From a checkpoint of a small image captioner: encoder width 256.
Rows from block 2 of the image encoder of a small image captioner, named by matrix and row number. Rows with one number belong to one neuron. Each number is 200 + 30 x the weight over its row's rms, rounded and kept within 0 to 999. All counts start at 0. After the name is the row's rms in percent of the matrix's.
After each neuron's rows are labels from the 100 images, of 14976, where the neuron reaches its highest value: "colour at peak" is the nearest of a few named colours to the mean colour under the peak. Only what is clearly more common there than usual is listed. The data: regions of photos with short descriptions (Visual Genome).
# fc1: MLP up (encoder.blocks.2.mlp.fc1.weight, 1024x256), inputs 0-127
# fc2: MLP down (encoder.blocks.2.mlp.fc2.weight, 256x1024, transposed), outputs 0-127

fc1.68,080,202,209,210,197,158,236,195,225,258,152,201,182,188,181,223,239,193,218,178,275,166,185,197,228,177,142,211,204,210,189,206,208,238,128,223,170,204,227,185,173,204,244,209,154,222,227,245,129,180,196,209,179,221,204,214,191,201,206,242,205,261,218,238,161,178,147,169,182,185,173,186,175,186,190,214,162,207,236,199,194,169,241,185,216,175,186,171,216,210,185,186,163,180,169,251,225,218,214,165,184,214,210,175,207,190,191,187,224,222,238,222,171,156,185,157,235,231,175,201,193,177,227,187,238,173,182,238,280
fc2.68,088,206,250,152,160,191,191,258,167,197,237,187,211,169,234,202,174,261,200,193,207,238,258,267,193,180,209,215,243,150,198,192,214,168,234,167,184,161,238,197,161,170,152,191,194,201,228,120,176,205,204,148,176,271,198,157,170,228,201,202,208,145,239,203,220,259,174,189,196,161,211,201,165,193,208,182,193,172,206,221,215,202,186,203,175,273,230,208,177,184,173,270,212,213,181,166,141,185,160,229,211,171,232,201,203,218,214,197,148,196,219,212,196,226,204,207,183,163,212,182,171,175,183,285,193,218,227,200,194
colour at peak: pink

fc1.231,090,153,171,199,176,133,244,242,161,169,168,248,194,231,216,194,234,270,188,209,167,176,117,159,226,193,187,238,210,206,178,227,171,171,224,180,206,180,203,137,202,228,223,252,180,202,229,206,173,228,225,190,232,193,226,137,220,173,153,249,191,234,201,250,237,264,252,200,158,152,143,183,176,209,216,181,190,191,193,133,190,163,177,203,201,237,217,213,240,156,176,233,174,249,196,181,198,202,194,179,228,167,186,223,227,212,214,227,171,197,206,213,170,190,216,200,253,168,180,192,184,217,203,225,247,171,236,198,163
fc2.231,103,207,226,204,215,195,187,224,200,209,178,242,227,199,197,208,197,164,200,186,186,162,191,205,248,251,174,181,188,161,214,215,223,209,135,187,225,225,195,221,149,242,174,220,213,204,231,200,176,229,148,171,230,181,202,239,113,166,174,169,180,143,198,157,160,212,240,191,185,191,201,188,191,188,166,177,130,162,185,206,257,194,173,180,238,208,208,188,189,186,198,213,229,184,174,234,207,225,174,148,217,155,188,227,180,183,221,177,217,186,160,153,207,148,199,210,204,172,217,169,218,213,187,230,171,212,170,205,235
colour at peak: grey

fc1.587,105,199,189,233,207,220,166,227,242,155,219,205,218,202,233,242,188,226,154,210,183,287,141,188,226,244,181,144,216,207,197,258,223,208,224,203,264,184,210,210,154,163,223,228,213,106,182,195,205,164,205,213,195,220,200,223,158,231,194,121,207,208,183,238,246,216,216,210,164,254,233,180,239,201,225,165,201,200,244,216,173,206,179,212,208,125,165,174,178,201,174,224,195,203,229,230,221,198,244,158,172,157,204,219,179,218,176,174,221,210,187,164,241,236,205,204,169,173,230,209,219,210,207,171,158,186,192,228,214
fc2.587,110,232,215,192,201,182,251,224,165,173,237,214,205,181,176,202,180,142,215,226,207,197,201,145,186,177,240,190,223,207,180,171,205,228,168,192,165,225,194,185,145,219,261,181,195,160,206,144,168,285,160,209,219,185,198,174,208,157,204,277,238,193,214,198,141,181,179,181,242,218,212,191,205,208,208,184,218,204,204,268,244,180,223,203,189,249,144,156,230,175,233,183,187,134,209,187,210,227,183,152,204,188,182,235,186,241,224,227,213,183,184,199,174,238,176,200,145,195,182,191,167,250,234,188,183,185,200,208,182
colour at peak: cyan

fc1.295,093,188,223,176,183,169,194,185,132,221,191,193,149,227,237,218,164,184,217,205,167,209,254,242,261,221,214,218,190,182,164,222,190,195,208,189,228,173,219,224,214,186,200,186,194,218,217,267,199,242,218,196,188,198,179,263,224,193,163,230,252,236,258,232,230,180,243,206,205,196,208,195,170,221,205,160,204,141,192,193,200,227,246,189,197,196,272,167,214,166,242,198,215,240,175,142,183,157,220,131,189,187,177,240,196,172,193,198,221,115,220,194,206,227,226,179,117,209,187,139,216,228,175,187,178,229,174,222,181
fc2.295,103,172,154,143,229,201,185,157,247,189,231,186,216,201,202,208,206,154,131,196,200,235,201,243,216,252,230,227,201,214,229,253,252,234,229,171,180,193,189,199,193,216,250,200,244,171,208,215,159,229,222,236,214,190,171,187,206,206,199,204,256,186,241,200,178,174,188,200,175,196,199,191,156,189,178,216,225,185,216,231,199,167,214,234,279,257,156,184,190,239,186,199,176,162,176,223,129,162,129,220,230,171,194,221,206,193,199,228,176,175,213,173,133,200,222,169,194,182,184,193,199,200,209,227,172,168,164,193,219
colour at peak: cyan; blue

fc1.703,105,218,228,216,245,191,235,188,178,207,213,218,250,235,233,219,194,196,233,245,205,223,222,231,185,168,232,178,203,217,220,203,179,198,183,191,204,171,189,202,185,184,215,164,207,180,198,166,242,206,232,165,227,282,213,182,173,189,243,255,235,180,233,246,238,183,231,200,242,147,185,242,214,203,161,167,162,205,226,166,226,186,228,183,199,216,199,198,182,205,181,184,228,231,213,175,171,167,200,143,145,203,209,245,249,134,195,230,149,264,197,192,224,188,182,191,174,224,206,174,208,123,192,168,145,185,185,217,202
fc2.703,104,231,215,153,215,206,184,192,190,187,193,180,210,213,227,202,202,214,230,99,227,185,200,186,238,187,172,148,221,196,165,238,200,233,216,205,223,221,159,183,255,163,187,197,212,144,227,197,221,193,178,222,208,205,189,191,211,220,201,197,152,233,237,170,191,216,202,202,222,224,204,218,176,206,199,182,186,230,170,201,131,186,171,243,224,178,213,261,157,193,204,228,231,180,168,185,193,143,143,168,215,210,290,174,258,252,202,210,238,214,209,198,186,212,154,220,179,184,207,175,197,160,179,192,254,185,201,289,205
colour at peak: brown; black

fc1.744,116,204,201,188,190,168,200,247,211,159,224,261,224,230,182,173,188,199,202,194,183,187,229,275,211,218,248,219,196,216,208,196,196,199,117,211,129,184,196,209,268,209,236,215,207,200,223,201,208,225,230,228,219,249,199,216,223,241,194,226,183,208,222,197,192,166,144,192,188,240,263,200,226,229,205,180,231,203,187,234,186,180,250,187,210,228,218,311,175,210,235,182,174,164,173,160,231,137,182,170,184,186,146,160,190,215,211,170,156,250,216,190,179,187,195,241,198,209,184,203,233,235,197,221,186,184,218,191,180
fc2.744,133,172,187,262,159,204,212,214,229,183,192,215,209,188,234,189,236,222,190,139,220,250,190,135,197,182,249,226,180,188,189,240,275,190,193,174,270,141,153,193,197,225,155,151,176,228,222,165,208,173,204,231,193,181,188,206,146,289,193,227,186,193,214,223,189,216,211,178,242,207,169,193,214,217,225,214,187,228,209,183,223,233,198,139,233,155,240,196,281,198,172,154,220,247,202,195,179,158,200,185,175,244,253,195,227,157,201,241,177,158,201,215,200,240,172,168,205,151,169,191,197,168,225,165,200,165,202,184,239
colour at peak: orange

fc1.103,089,240,194,179,189,155,199,202,196,197,215,209,178,198,215,238,191,191,217,211,222,239,147,225,201,192,186,133,186,203,226,209,225,268,176,218,151,205,160,211,206,168,231,202,235,255,206,219,193,207,167,179,161,220,191,193,190,205,184,176,277,173,181,230,221,225,276,198,163,179,179,181,194,173,232,207,144,224,197,236,226,224,176,193,193,204,182,193,196,158,218,172,195,223,168,192,212,191,177,129,152,193,264,237,250,169,199,195,215,205,215,166,181,168,193,252,193,192,220,211,201,230,219,172,234,169,194,192,173
fc2.103,097,206,192,156,227,189,204,187,189,159,215,185,242,189,217,211,217,250,200,196,196,152,196,220,257,212,218,248,178,219,144,236,175,239,202,186,200,203,188,167,205,186,182,157,183,164,228,205,219,224,233,217,214,162,209,193,182,237,176,239,211,108,213,168,222,184,141,190,263,207,206,211,213,226,192,156,165,237,212,188,231,100,219,181,157,181,199,161,228,180,214,173,154,242,247,179,170,209,183,212,201,214,197,216,212,180,237,182,212,203,178,189,149,177,238,221,231,159,227,187,187,123,185,164,183,194,231,215,198
colour at peak: pink

fc1.734,091,216,202,183,221,218,252,186,244,222,240,208,255,120,184,218,204,208,178,209,214,210,195,169,216,234,241,213,173,185,214,206,189,229,190,173,179,232,197,168,230,182,215,215,221,204,204,197,210,198,212,177,173,177,184,162,212,190,242,257,225,197,190,226,152,245,180,201,203,153,196,193,190,215,195,175,256,240,237,184,243,186,204,157,179,245,150,218,195,181,167,142,237,176,246,177,199,181,222,205,147,203,192,181,250,219,222,188,200,225,129,167,179,139,228,261,231,237,185,172,215,195,245,176,96,149,217,191,224
fc2.734,090,164,190,226,192,170,260,206,171,143,224,210,155,185,223,212,216,240,254,180,167,216,207,211,216,182,174,166,167,229,195,178,274,194,193,257,228,200,179,239,197,198,148,212,137,198,189,188,181,197,169,230,203,223,204,239,188,254,278,148,182,133,198,220,230,156,245,177,170,169,216,188,180,188,200,209,201,190,274,209,189,212,244,293,156,224,203,164,179,199,187,205,229,168,210,185,175,255,174,202,215,151,233,190,155,210,178,247,199,141,210,210,214,219,203,174,97,176,207,167,168,207,174,183,174,261,194,227,228
colour at peak: orange

fc1.221,077,210,177,173,207,195,221,206,189,194,176,215,180,176,183,156,251,184,232,191,199,193,214,197,193,150,169,191,210,199,196,215,143,216,259,169,188,226,211,192,176,247,179,170,165,223,225,159,157,252,214,229,228,175,199,236,213,169,130,215,246,196,170,187,219,130,214,230,169,212,201,229,192,213,213,229,257,184,212,208,191,201,203,180,219,180,241,177,200,192,138,216,211,187,194,223,205,173,223,187,207,150,220,211,232,190,182,178,191,191,216,206,163,176,197,245,210,192,223,236,148,191,176,203,168,283,201,280,153
fc2.221,087,192,225,240,211,260,164,244,273,272,251,191,215,174,169,181,135,193,213,194,203,235,195,229,233,255,200,171,214,199,165,129,217,213,225,205,198,207,212,174,195,156,194,205,189,156,166,260,258,172,224,228,195,201,212,164,219,196,244,236,176,196,258,218,215,234,198,210,216,163,191,174,211,211,205,204,206,223,232,191,210,179,188,199,161,249,223,241,195,244,252,177,163,197,187,195,185,206,188,231,187,200,205,225,193,157,184,171,194,215,186,176,227,272,201,213,197,152,195,195,194,216,278,183,229,159,215,195,191
colour at peak: pink

fc1.645,085,193,201,194,146,190,206,166,167,187,192,197,168,252,193,213,170,165,194,229,234,214,194,176,216,225,173,212,205,200,205,216,239,210,239,204,192,207,187,200,211,224,201,212,186,204,190,276,164,186,174,251,205,146,210,217,180,198,202,198,245,192,165,161,224,209,211,195,209,208,193,232,246,195,173,111,198,179,223,184,235,194,223,183,152,159,241,208,187,162,206,132,226,102,282,179,203,211,257,203,196,158,175,182,214,204,209,164,169,239,166,171,164,200,210,143,208,173,176,291,187,199,183,252,113,166,182,174,226
fc2.645,105,219,228,206,180,189,187,213,215,172,215,212,250,177,201,220,207,225,211,241,199,183,218,247,239,184,194,143,210,232,210,176,213,191,183,199,187,247,227,209,204,223,177,212,230,246,171,134,190,179,208,224,174,244,207,222,260,198,228,160,234,221,152,218,181,207,209,213,204,214,201,178,200,151,204,204,209,181,186,209,164,187,189,197,197,221,193,168,155,217,262,192,204,195,164,187,248,194,205,150,206,143,132,195,179,208,186,243,198,155,230,188,219,235,228,229,248,214,190,209,210,189,204,196,207,263,210,205,211
colour at peak: orange

fc1.765,106,217,204,186,169,215,179,208,257,249,197,235,268,186,198,214,199,181,209,179,175,162,171,209,177,197,144,235,227,141,178,239,221,202,167,196,153,209,237,187,235,166,135,233,190,212,167,179,196,238,170,239,212,218,203,194,251,153,263,211,265,230,199,255,232,188,207,202,195,200,216,223,248,159,175,210,179,226,198,221,191,209,187,195,224,204,207,192,253,175,178,249,220,167,187,162,175,198,129,154,170,193,240,190,269,193,189,149,258,211,199,209,185,230,241,188,212,178,169,215,170,212,196,220,206,199,168,195,223
fc2.765,094,195,202,187,198,220,222,206,194,111,225,221,167,169,169,239,178,194,206,191,219,228,188,190,220,228,177,180,231,239,220,209,191,262,207,200,216,237,166,188,135,237,268,169,181,236,160,200,193,219,179,198,184,210,234,217,188,159,211,236,175,185,212,198,209,249,186,180,229,200,155,188,217,270,206,204,184,187,192,183,188,212,180,217,190,211,155,234,235,287,234,222,157,176,254,228,143,186,204,206,224,247,182,201,196,207,216,250,155,200,211,152,175,274,166,230,186,195,203,196,196,168,145,252,185,221,152,214,131
colour at peak: grey

fc1.609,099,183,197,276,217,229,161,175,208,253,224,158,171,204,188,236,207,217,169,197,192,220,207,168,198,231,218,230,174,254,180,205,225,212,210,237,189,174,183,233,171,180,234,230,179,220,185,208,206,212,207,176,211,184,185,172,198,209,207,234,215,179,195,184,184,219,216,196,215,233,183,241,197,201,197,240,205,140,178,194,225,225,182,240,232,160,252,165,230,177,190,232,197,203,192,180,149,135,167,214,269,201,208,177,186,207,204,174,228,207,179,264,161,214,218,181,175,228,199,206,257,226,168,165,245,277,175,199,228
fc2.609,100,243,218,169,194,167,248,253,250,197,226,184,234,225,185,194,182,151,226,189,239,194,182,200,209,193,190,180,200,161,209,204,181,210,156,214,229,216,193,205,202,179,164,174,255,190,148,230,180,199,195,213,212,279,186,172,217,185,187,178,194,199,229,185,186,227,205,228,254,200,198,172,182,219,179,175,190,230,203,193,208,243,194,215,231,173,197,209,169,157,190,191,166,226,185,265,220,267,182,224,140,217,234,245,202,200,193,222,160,205,211,151,236,212,194,202,203,154,190,194,238,188,220,234,164,183,255,176,144
colour at peak: cyan

fc1.35,103,239,191,205,220,213,219,199,209,176,199,213,234,227,135,221,180,239,197,167,197,248,256,201,116,194,249,190,200,228,181,190,208,253,173,283,172,230,200,247,171,203,204,196,203,242,172,169,201,211,187,191,209,220,197,234,191,168,142,241,228,183,198,235,251,196,226,212,114,219,194,207,177,163,226,175,212,198,164,143,187,168,210,196,249,213,193,157,145,258,190,188,198,222,198,199,216,251,201,175,172,205,228,182,221,147,223,145,96,207,212,217,207,202,215,240,217,170,155,259,193,165,198,123,251,190,249,208,185
fc2.35,113,137,212,195,210,151,177,211,200,201,228,182,213,237,245,198,173,208,194,185,248,146,192,245,237,156,187,201,201,213,250,163,182,222,271,154,203,218,185,182,206,189,240,134,157,206,198,228,184,190,222,278,169,190,232,143,183,203,233,162,204,160,216,205,230,199,175,206,213,218,245,173,233,182,189,194,171,221,200,211,201,174,215,189,199,167,180,193,246,180,185,170,124,252,184,229,202,246,203,188,236,195,271,154,197,252,182,165,263,164,209,183,211,186,179,168,220,214,143,197,192,168,199,186,152,175,252,208,199
colour at peak: pink

fc1.650,095,187,178,206,195,188,201,222,221,179,225,182,227,204,169,159,184,179,200,217,226,236,181,188,198,218,198,182,211,231,215,155,236,205,199,265,188,261,237,228,182,235,199,119,276,208,239,197,182,188,217,214,195,209,200,233,240,187,220,171,196,169,213,137,134,195,247,242,230,182,220,206,198,225,272,233,224,192,223,185,177,162,219,163,220,174,177,169,192,211,200,202,222,193,199,168,195,228,175,189,142,183,206,175,149,211,211,202,229,211,242,224,202,224,203,235,212,224,164,202,231,191,231,212,158,159,292,256,169
fc2.650,091,162,193,204,233,217,174,204,189,188,189,187,174,242,228,203,228,223,155,157,197,148,268,165,195,186,218,243,177,233,214,151,166,197,186,187,210,228,203,231,137,199,255,235,131,186,273,159,191,200,230,234,187,187,193,137,197,175,200,189,189,124,197,226,221,204,193,228,212,232,167,287,194,237,191,187,211,247,236,180,184,228,125,184,173,193,211,186,287,154,203,195,179,216,218,188,248,199,191,208,220,190,228,181,199,189,227,186,122,192,220,193,183,177,248,237,153,193,187,197,177,161,189,264,228,231,236,184,239
colour at peak: grey

fc1.49,094,222,174,176,197,205,240,188,228,204,209,220,156,237,201,220,150,190,143,208,162,193,220,202,196,285,181,232,263,238,179,194,147,241,206,177,230,201,166,196,199,211,180,160,219,215,211,189,235,193,182,229,194,224,253,155,207,225,203,224,174,209,135,180,209,202,173,192,229,214,227,198,159,169,201,208,240,197,219,149,223,256,221,223,221,236,147,212,207,200,206,149,211,238,211,195,167,174,171,215,170,198,223,188,160,128,156,183,221,224,201,197,189,199,178,216,265,171,196,183,165,231,234,211,196,204,195,175,154
fc2.49,095,165,206,225,193,202,160,189,178,187,208,141,206,251,164,183,183,279,262,205,196,176,203,238,233,213,201,154,220,179,201,183,194,239,191,241,166,234,190,178,196,208,177,211,207,182,227,235,266,229,111,162,184,223,228,215,174,146,172,179,188,210,244,231,166,182,243,167,227,201,167,253,233,199,192,226,192,146,183,193,229,175,212,222,243,240,215,194,256,164,188,196,229,155,178,203,196,215,207,258,217,215,208,213,197,249,192,186,172,207,254,200,159,194,189,175,145,177,265,155,244,140,194,173,255,230,238,238,197
colour at peak: grey

fc1.29,099,270,272,206,244,135,130,198,266,188,176,176,161,203,182,182,241,152,193,189,255,207,212,203,190,180,206,246,277,202,165,225,222,158,202,173,205,181,183,147,210,175,200,214,196,162,194,170,185,188,190,146,198,234,198,165,212,192,212,205,179,165,208,225,193,236,176,204,245,200,182,179,205,202,243,219,210,235,224,193,183,240,190,218,214,176,265,165,159,148,169,175,169,253,207,199,188,206,199,156,152,177,213,233,185,158,143,178,232,157,205,183,228,179,226,189,175,208,200,210,179,156,214,184,183,244,190,222,156
fc2.29,102,166,175,188,193,170,224,295,255,148,262,184,203,224,205,195,152,214,166,162,173,195,165,206,219,243,187,224,219,219,255,190,178,213,225,187,255,264,169,218,224,160,190,149,199,201,231,200,250,160,213,202,202,186,227,223,192,237,196,230,208,206,192,169,178,228,205,192,209,226,193,171,235,163,213,179,165,214,201,246,199,253,141,210,212,210,192,174,228,217,207,188,185,167,168,188,200,255,170,260,188,210,172,192,199,210,163,192,156,214,172,230,178,185,165,204,167,184,229,205,209,157,213,162,257,219,244,194,200
colour at peak: grey

fc1.409,076,196,196,199,153,214,168,208,271,180,197,196,182,162,142,201,200,217,214,240,170,196,205,174,197,169,206,177,193,192,176,194,175,206,257,187,197,297,252,221,182,183,227,197,250,202,199,209,140,195,245,184,151,280,199,264,190,190,241,235,179,177,188,256,172,193,193,173,206,214,192,216,218,187,206,216,216,160,144,199,170,200,186,185,266,211,185,164,211,209,181,194,188,199,198,216,202,165,149,197,165,135,192,196,187,189,225,214,186,150,204,222,224,212,207,206,185,223,181,180,175,237,147,186,211,237,189,291,212
fc2.409,083,183,175,167,224,234,202,218,190,239,216,156,217,158,193,169,221,168,198,254,217,234,137,201,254,233,167,239,204,212,249,282,168,228,172,207,243,222,237,210,222,236,203,211,208,156,237,194,196,164,199,172,207,213,212,150,219,199,128,193,232,197,187,170,226,227,194,189,234,185,192,204,238,214,162,218,142,134,243,233,238,159,182,141,225,227,193,216,169,246,223,224,158,211,201,196,161,170,194,192,217,187,179,139,163,235,194,229,205,261,211,197,167,244,190,182,228,180,178,223,170,185,218,207,172,173,214,185,217
colour at peak: cyan

fc1.726,080,229,204,187,231,158,221,186,239,237,223,202,194,143,211,210,207,186,227,168,225,228,252,151,192,206,194,231,211,181,211,183,180,172,201,188,219,148,191,299,196,177,202,225,196,235,223,226,206,157,252,239,258,222,185,155,196,215,216,259,171,234,252,211,266,184,183,190,229,206,232,226,209,178,205,203,227,195,178,232,176,155,166,168,198,194,216,241,181,187,214,182,231,149,208,228,189,215,138,199,199,179,181,212,228,202,223,187,153,135,207,219,186,202,173,278,168,158,165,244,187,210,208,189,214,184,205,221,226
fc2.726,097,252,168,182,189,241,191,210,196,175,169,211,207,210,172,254,187,214,172,228,182,224,222,200,214,180,140,199,181,210,184,229,241,173,231,236,151,206,192,194,153,228,152,206,195,209,215,245,207,196,200,230,234,208,221,237,196,179,193,161,253,356,157,178,217,168,204,246,193,137,232,218,196,265,149,209,188,160,219,144,198,259,219,228,221,175,210,252,224,224,192,167,192,192,201,231,223,236,245,157,183,173,235,213,188,231,147,183,214,211,223,214,216,216,181,183,203,189,175,226,153,208,167,193,165,184,236,242,218
colour at peak: grey

fc1.637,104,202,214,228,223,212,222,224,236,210,205,267,178,174,176,163,180,212,197,201,209,122,262,248,234,221,206,193,179,216,232,209,219,215,164,233,183,202,198,226,188,183,221,216,206,163,209,209,241,189,180,270,172,192,171,181,242,175,177,233,259,202,219,206,190,150,219,227,202,242,234,262,278,122,182,237,159,205,222,172,175,161,204,195,155,246,208,230,253,215,212,162,184,143,248,230,192,182,154,165,154,201,182,187,189,285,203,149,225,173,206,139,164,189,217,183,172,177,241,229,233,264,183,187,211,168,197,181,163
fc2.637,118,204,232,205,204,203,205,193,198,143,193,135,185,200,209,170,226,217,207,220,148,192,233,191,193,209,214,172,196,187,228,268,273,179,225,212,240,243,209,207,208,133,157,160,201,224,157,173,203,195,164,199,213,284,213,215,212,174,137,251,189,227,240,209,201,176,206,222,197,184,238,211,197,234,237,197,210,132,168,249,231,236,159,202,244,162,194,182,210,154,189,196,193,232,157,173,204,143,223,179,166,242,219,172,231,207,172,164,178,170,244,224,187,188,122,203,210,211,187,178,193,202,227,207,213,207,182,189,169
colour at peak: orange

fc1.520,086,265,251,214,239,192,155,210,176,236,189,227,253,226,211,176,181,160,204,231,205,239,221,213,220,182,223,162,192,174,262,206,191,207,183,192,210,229,210,198,143,211,175,222,204,198,183,192,219,210,181,208,201,191,225,204,195,198,212,216,189,187,225,183,257,141,161,230,218,200,166,148,190,180,224,204,186,192,229,178,213,187,197,244,175,258,178,211,203,198,191,212,187,204,206,208,233,190,194,157,112,178,195,213,215,231,230,221,196,242,239,183,222,196,200,157,186,273,163,208,200,209,241,224,210,215,279,207,165
fc2.520,094,280,207,225,188,153,198,248,153,186,174,152,201,193,231,193,223,203,227,224,197,199,140,234,210,178,194,204,203,205,178,195,219,211,219,227,220,168,215,248,202,200,213,201,181,198,221,157,193,291,210,210,173,218,211,231,166,258,222,198,200,257,198,228,153,226,198,164,209,170,245,201,167,236,148,123,222,211,203,176,133,220,201,185,236,202,238,207,204,225,193,268,182,156,174,222,154,228,198,248,206,217,198,241,164,198,212,177,246,170,117,193,176,225,196,155,194,175,203,201,184,228,112,254,183,196,144,222,212
colour at peak: pink

fc1.599,093,226,219,142,215,188,213,205,278,205,275,213,206,179,244,180,189,185,195,208,190,204,237,198,231,164,244,171,280,166,229,194,217,186,182,212,150,216,181,186,181,250,236,242,214,198,210,226,162,198,166,262,171,230,218,183,216,194,234,202,171,168,241,176,169,228,236,216,193,199,190,170,273,210,224,245,225,176,179,213,198,190,195,220,194,242,220,229,154,169,189,219,218,183,115,203,198,204,207,153,213,223,138,206,202,156,183,242,194,193,226,202,207,194,250,228,252,194,168,235,187,272,184,249,194,186,188,191,219
fc2.599,101,170,204,171,232,203,196,169,176,222,181,168,148,205,178,198,239,190,219,210,185,192,217,178,130,176,194,224,172,238,233,179,246,191,205,214,231,214,212,201,180,196,150,184,198,250,262,128,270,195,249,185,214,160,218,245,205,208,205,192,213,182,184,207,235,234,240,221,182,223,255,183,196,258,221,239,195,194,206,214,195,229,204,208,176,180,168,173,234,174,207,197,180,201,192,188,195,202,129,223,175,195,267,231,184,212,202,180,201,179,202,205,175,186,180,211,152,286,232,193,161,195,129,136,175,216,170,220,166
colour at peak: orange

fc1.612,090,211,227,203,183,204,304,214,235,218,197,193,197,206,222,207,202,246,229,196,168,202,182,176,233,214,198,209,237,183,219,165,170,199,197,194,189,207,200,204,210,233,216,171,247,197,224,205,205,133,215,186,171,185,186,203,267,193,218,191,214,161,151,234,195,190,208,185,257,178,206,159,161,177,154,218,195,193,161,166,167,141,204,235,198,192,190,211,175,236,245,196,229,152,192,234,213,146,185,229,217,209,204,145,218,187,206,148,195,252,141,178,184,179,212,191,175,219,199,236,162,272,187,249,167,181,199,204,198
fc2.612,086,195,193,251,199,195,232,240,205,198,187,191,236,165,159,210,245,209,252,144,191,216,241,240,212,225,216,243,172,198,261,221,168,191,215,197,209,223,221,176,248,185,173,238,189,204,168,205,208,202,195,143,222,217,234,232,175,140,188,115,194,192,219,197,245,222,189,196,213,181,179,207,205,155,190,158,228,205,169,203,203,184,148,213,198,244,191,237,214,150,167,223,159,193,210,138,239,219,204,196,202,186,175,167,192,184,221,189,261,246,208,177,160,230,146,122,154,173,158,207,203,127,189,162,209,228,253,216,178
colour at peak: orange

fc1.91,127,190,214,215,239,172,249,221,221,202,168,238,176,223,237,249,192,252,184,205,213,156,242,214,241,178,202,162,169,180,130,198,184,251,193,163,171,181,184,186,197,182,221,181,226,180,189,162,116,159,224,201,186,208,239,171,215,165,147,171,211,152,199,184,162,242,232,218,171,216,160,186,174,216,196,187,243,224,208,167,251,231,240,206,209,200,201,127,184,195,173,222,199,210,161,189,231,257,225,162,174,247,168,297,232,164,171,271,268,162,168,224,144,197,207,161,206,193,217,241,164,194,230,214,227,199,148,191,170
fc2.91,113,237,196,159,199,200,226,176,165,184,207,190,196,208,185,206,202,238,220,132,210,200,148,180,186,194,224,204,249,155,194,166,167,221,217,199,224,307,169,232,226,226,178,173,207,157,228,213,198,201,189,193,188,188,203,209,207,202,221,213,272,193,194,189,294,179,191,208,154,206,190,142,213,193,260,199,209,196,198,224,188,242,187,130,187,224,218,218,153,255,200,189,180,262,162,207,156,204,164,187,225,231,164,210,179,203,158,151,169,193,204,177,204,173,194,222,157,218,197,171,212,188,231,154,207,189,186,168,162
colour at peak: pink

fc1.743,100,177,198,211,246,164,189,194,167,248,193,238,236,176,207,231,170,173,193,190,204,173,207,171,189,209,198,178,250,210,150,189,173,192,177,266,199,155,199,182,165,217,186,169,208,260,264,216,217,204,201,217,237,220,159,180,217,272,193,210,233,212,162,223,143,154,180,177,187,204,211,224,228,200,169,171,166,184,192,190,206,105,212,212,179,182,201,201,189,214,244,207,176,186,190,142,194,197,205,199,149,216,224,187,253,147,150,197,191,242,182,231,200,147,200,219,218,187,243,197,226,269,200,198,122,155,261,229,128
fc2.743,096,200,196,140,189,191,214,215,265,221,184,243,189,205,202,179,214,207,195,170,172,178,183,164,245,180,183,197,175,193,235,274,176,209,203,209,202,224,205,203,209,236,271,218,167,144,229,201,202,160,216,218,199,243,194,185,213,170,196,210,177,205,212,213,248,232,242,222,173,194,213,240,175,247,218,227,194,210,227,235,146,242,196,146,236,223,177,253,222,216,146,226,184,239,213,264,211,217,149,212,170,231,161,181,128,165,242,177,190,151,250,221,252,271,212,154,146,195,225,212,211,211,149,216,224,172,211,229,172
colour at peak: orange

fc1.549,080,156,222,183,219,151,194,183,188,245,180,226,247,159,198,206,251,232,242,182,233,218,250,191,190,164,200,190,224,245,183,198,289,208,245,191,214,173,207,211,194,197,187,198,167,196,201,208,167,125,178,162,127,217,207,226,214,178,240,231,176,251,201,218,205,214,193,233,263,220,196,216,192,203,164,226,166,216,224,149,191,166,163,184,259,157,134,224,246,166,174,204,171,200,213,203,193,232,229,178,168,186,169,186,211,143,240,187,220,178,245,178,211,261,238,173,213,195,187,158,206,202,198,203,247,238,182,159,235
fc2.549,085,196,194,202,193,168,204,196,179,187,237,192,212,222,164,221,238,142,220,220,225,226,190,218,185,213,261,214,217,188,207,232,179,206,213,179,192,215,209,226,219,210,204,213,174,202,222,239,199,179,213,178,174,171,168,173,216,241,174,203,226,175,188,185,208,248,188,203,184,192,247,171,221,209,234,207,165,197,205,232,196,283,214,240,207,208,212,167,146,258,211,325,221,204,162,216,164,206,210,181,224,201,206,197,193,226,189,194,140,212,192,204,279,192,250,192,196,190,144,190,182,149,215,185,231,179,214,219,138
colour at peak: pink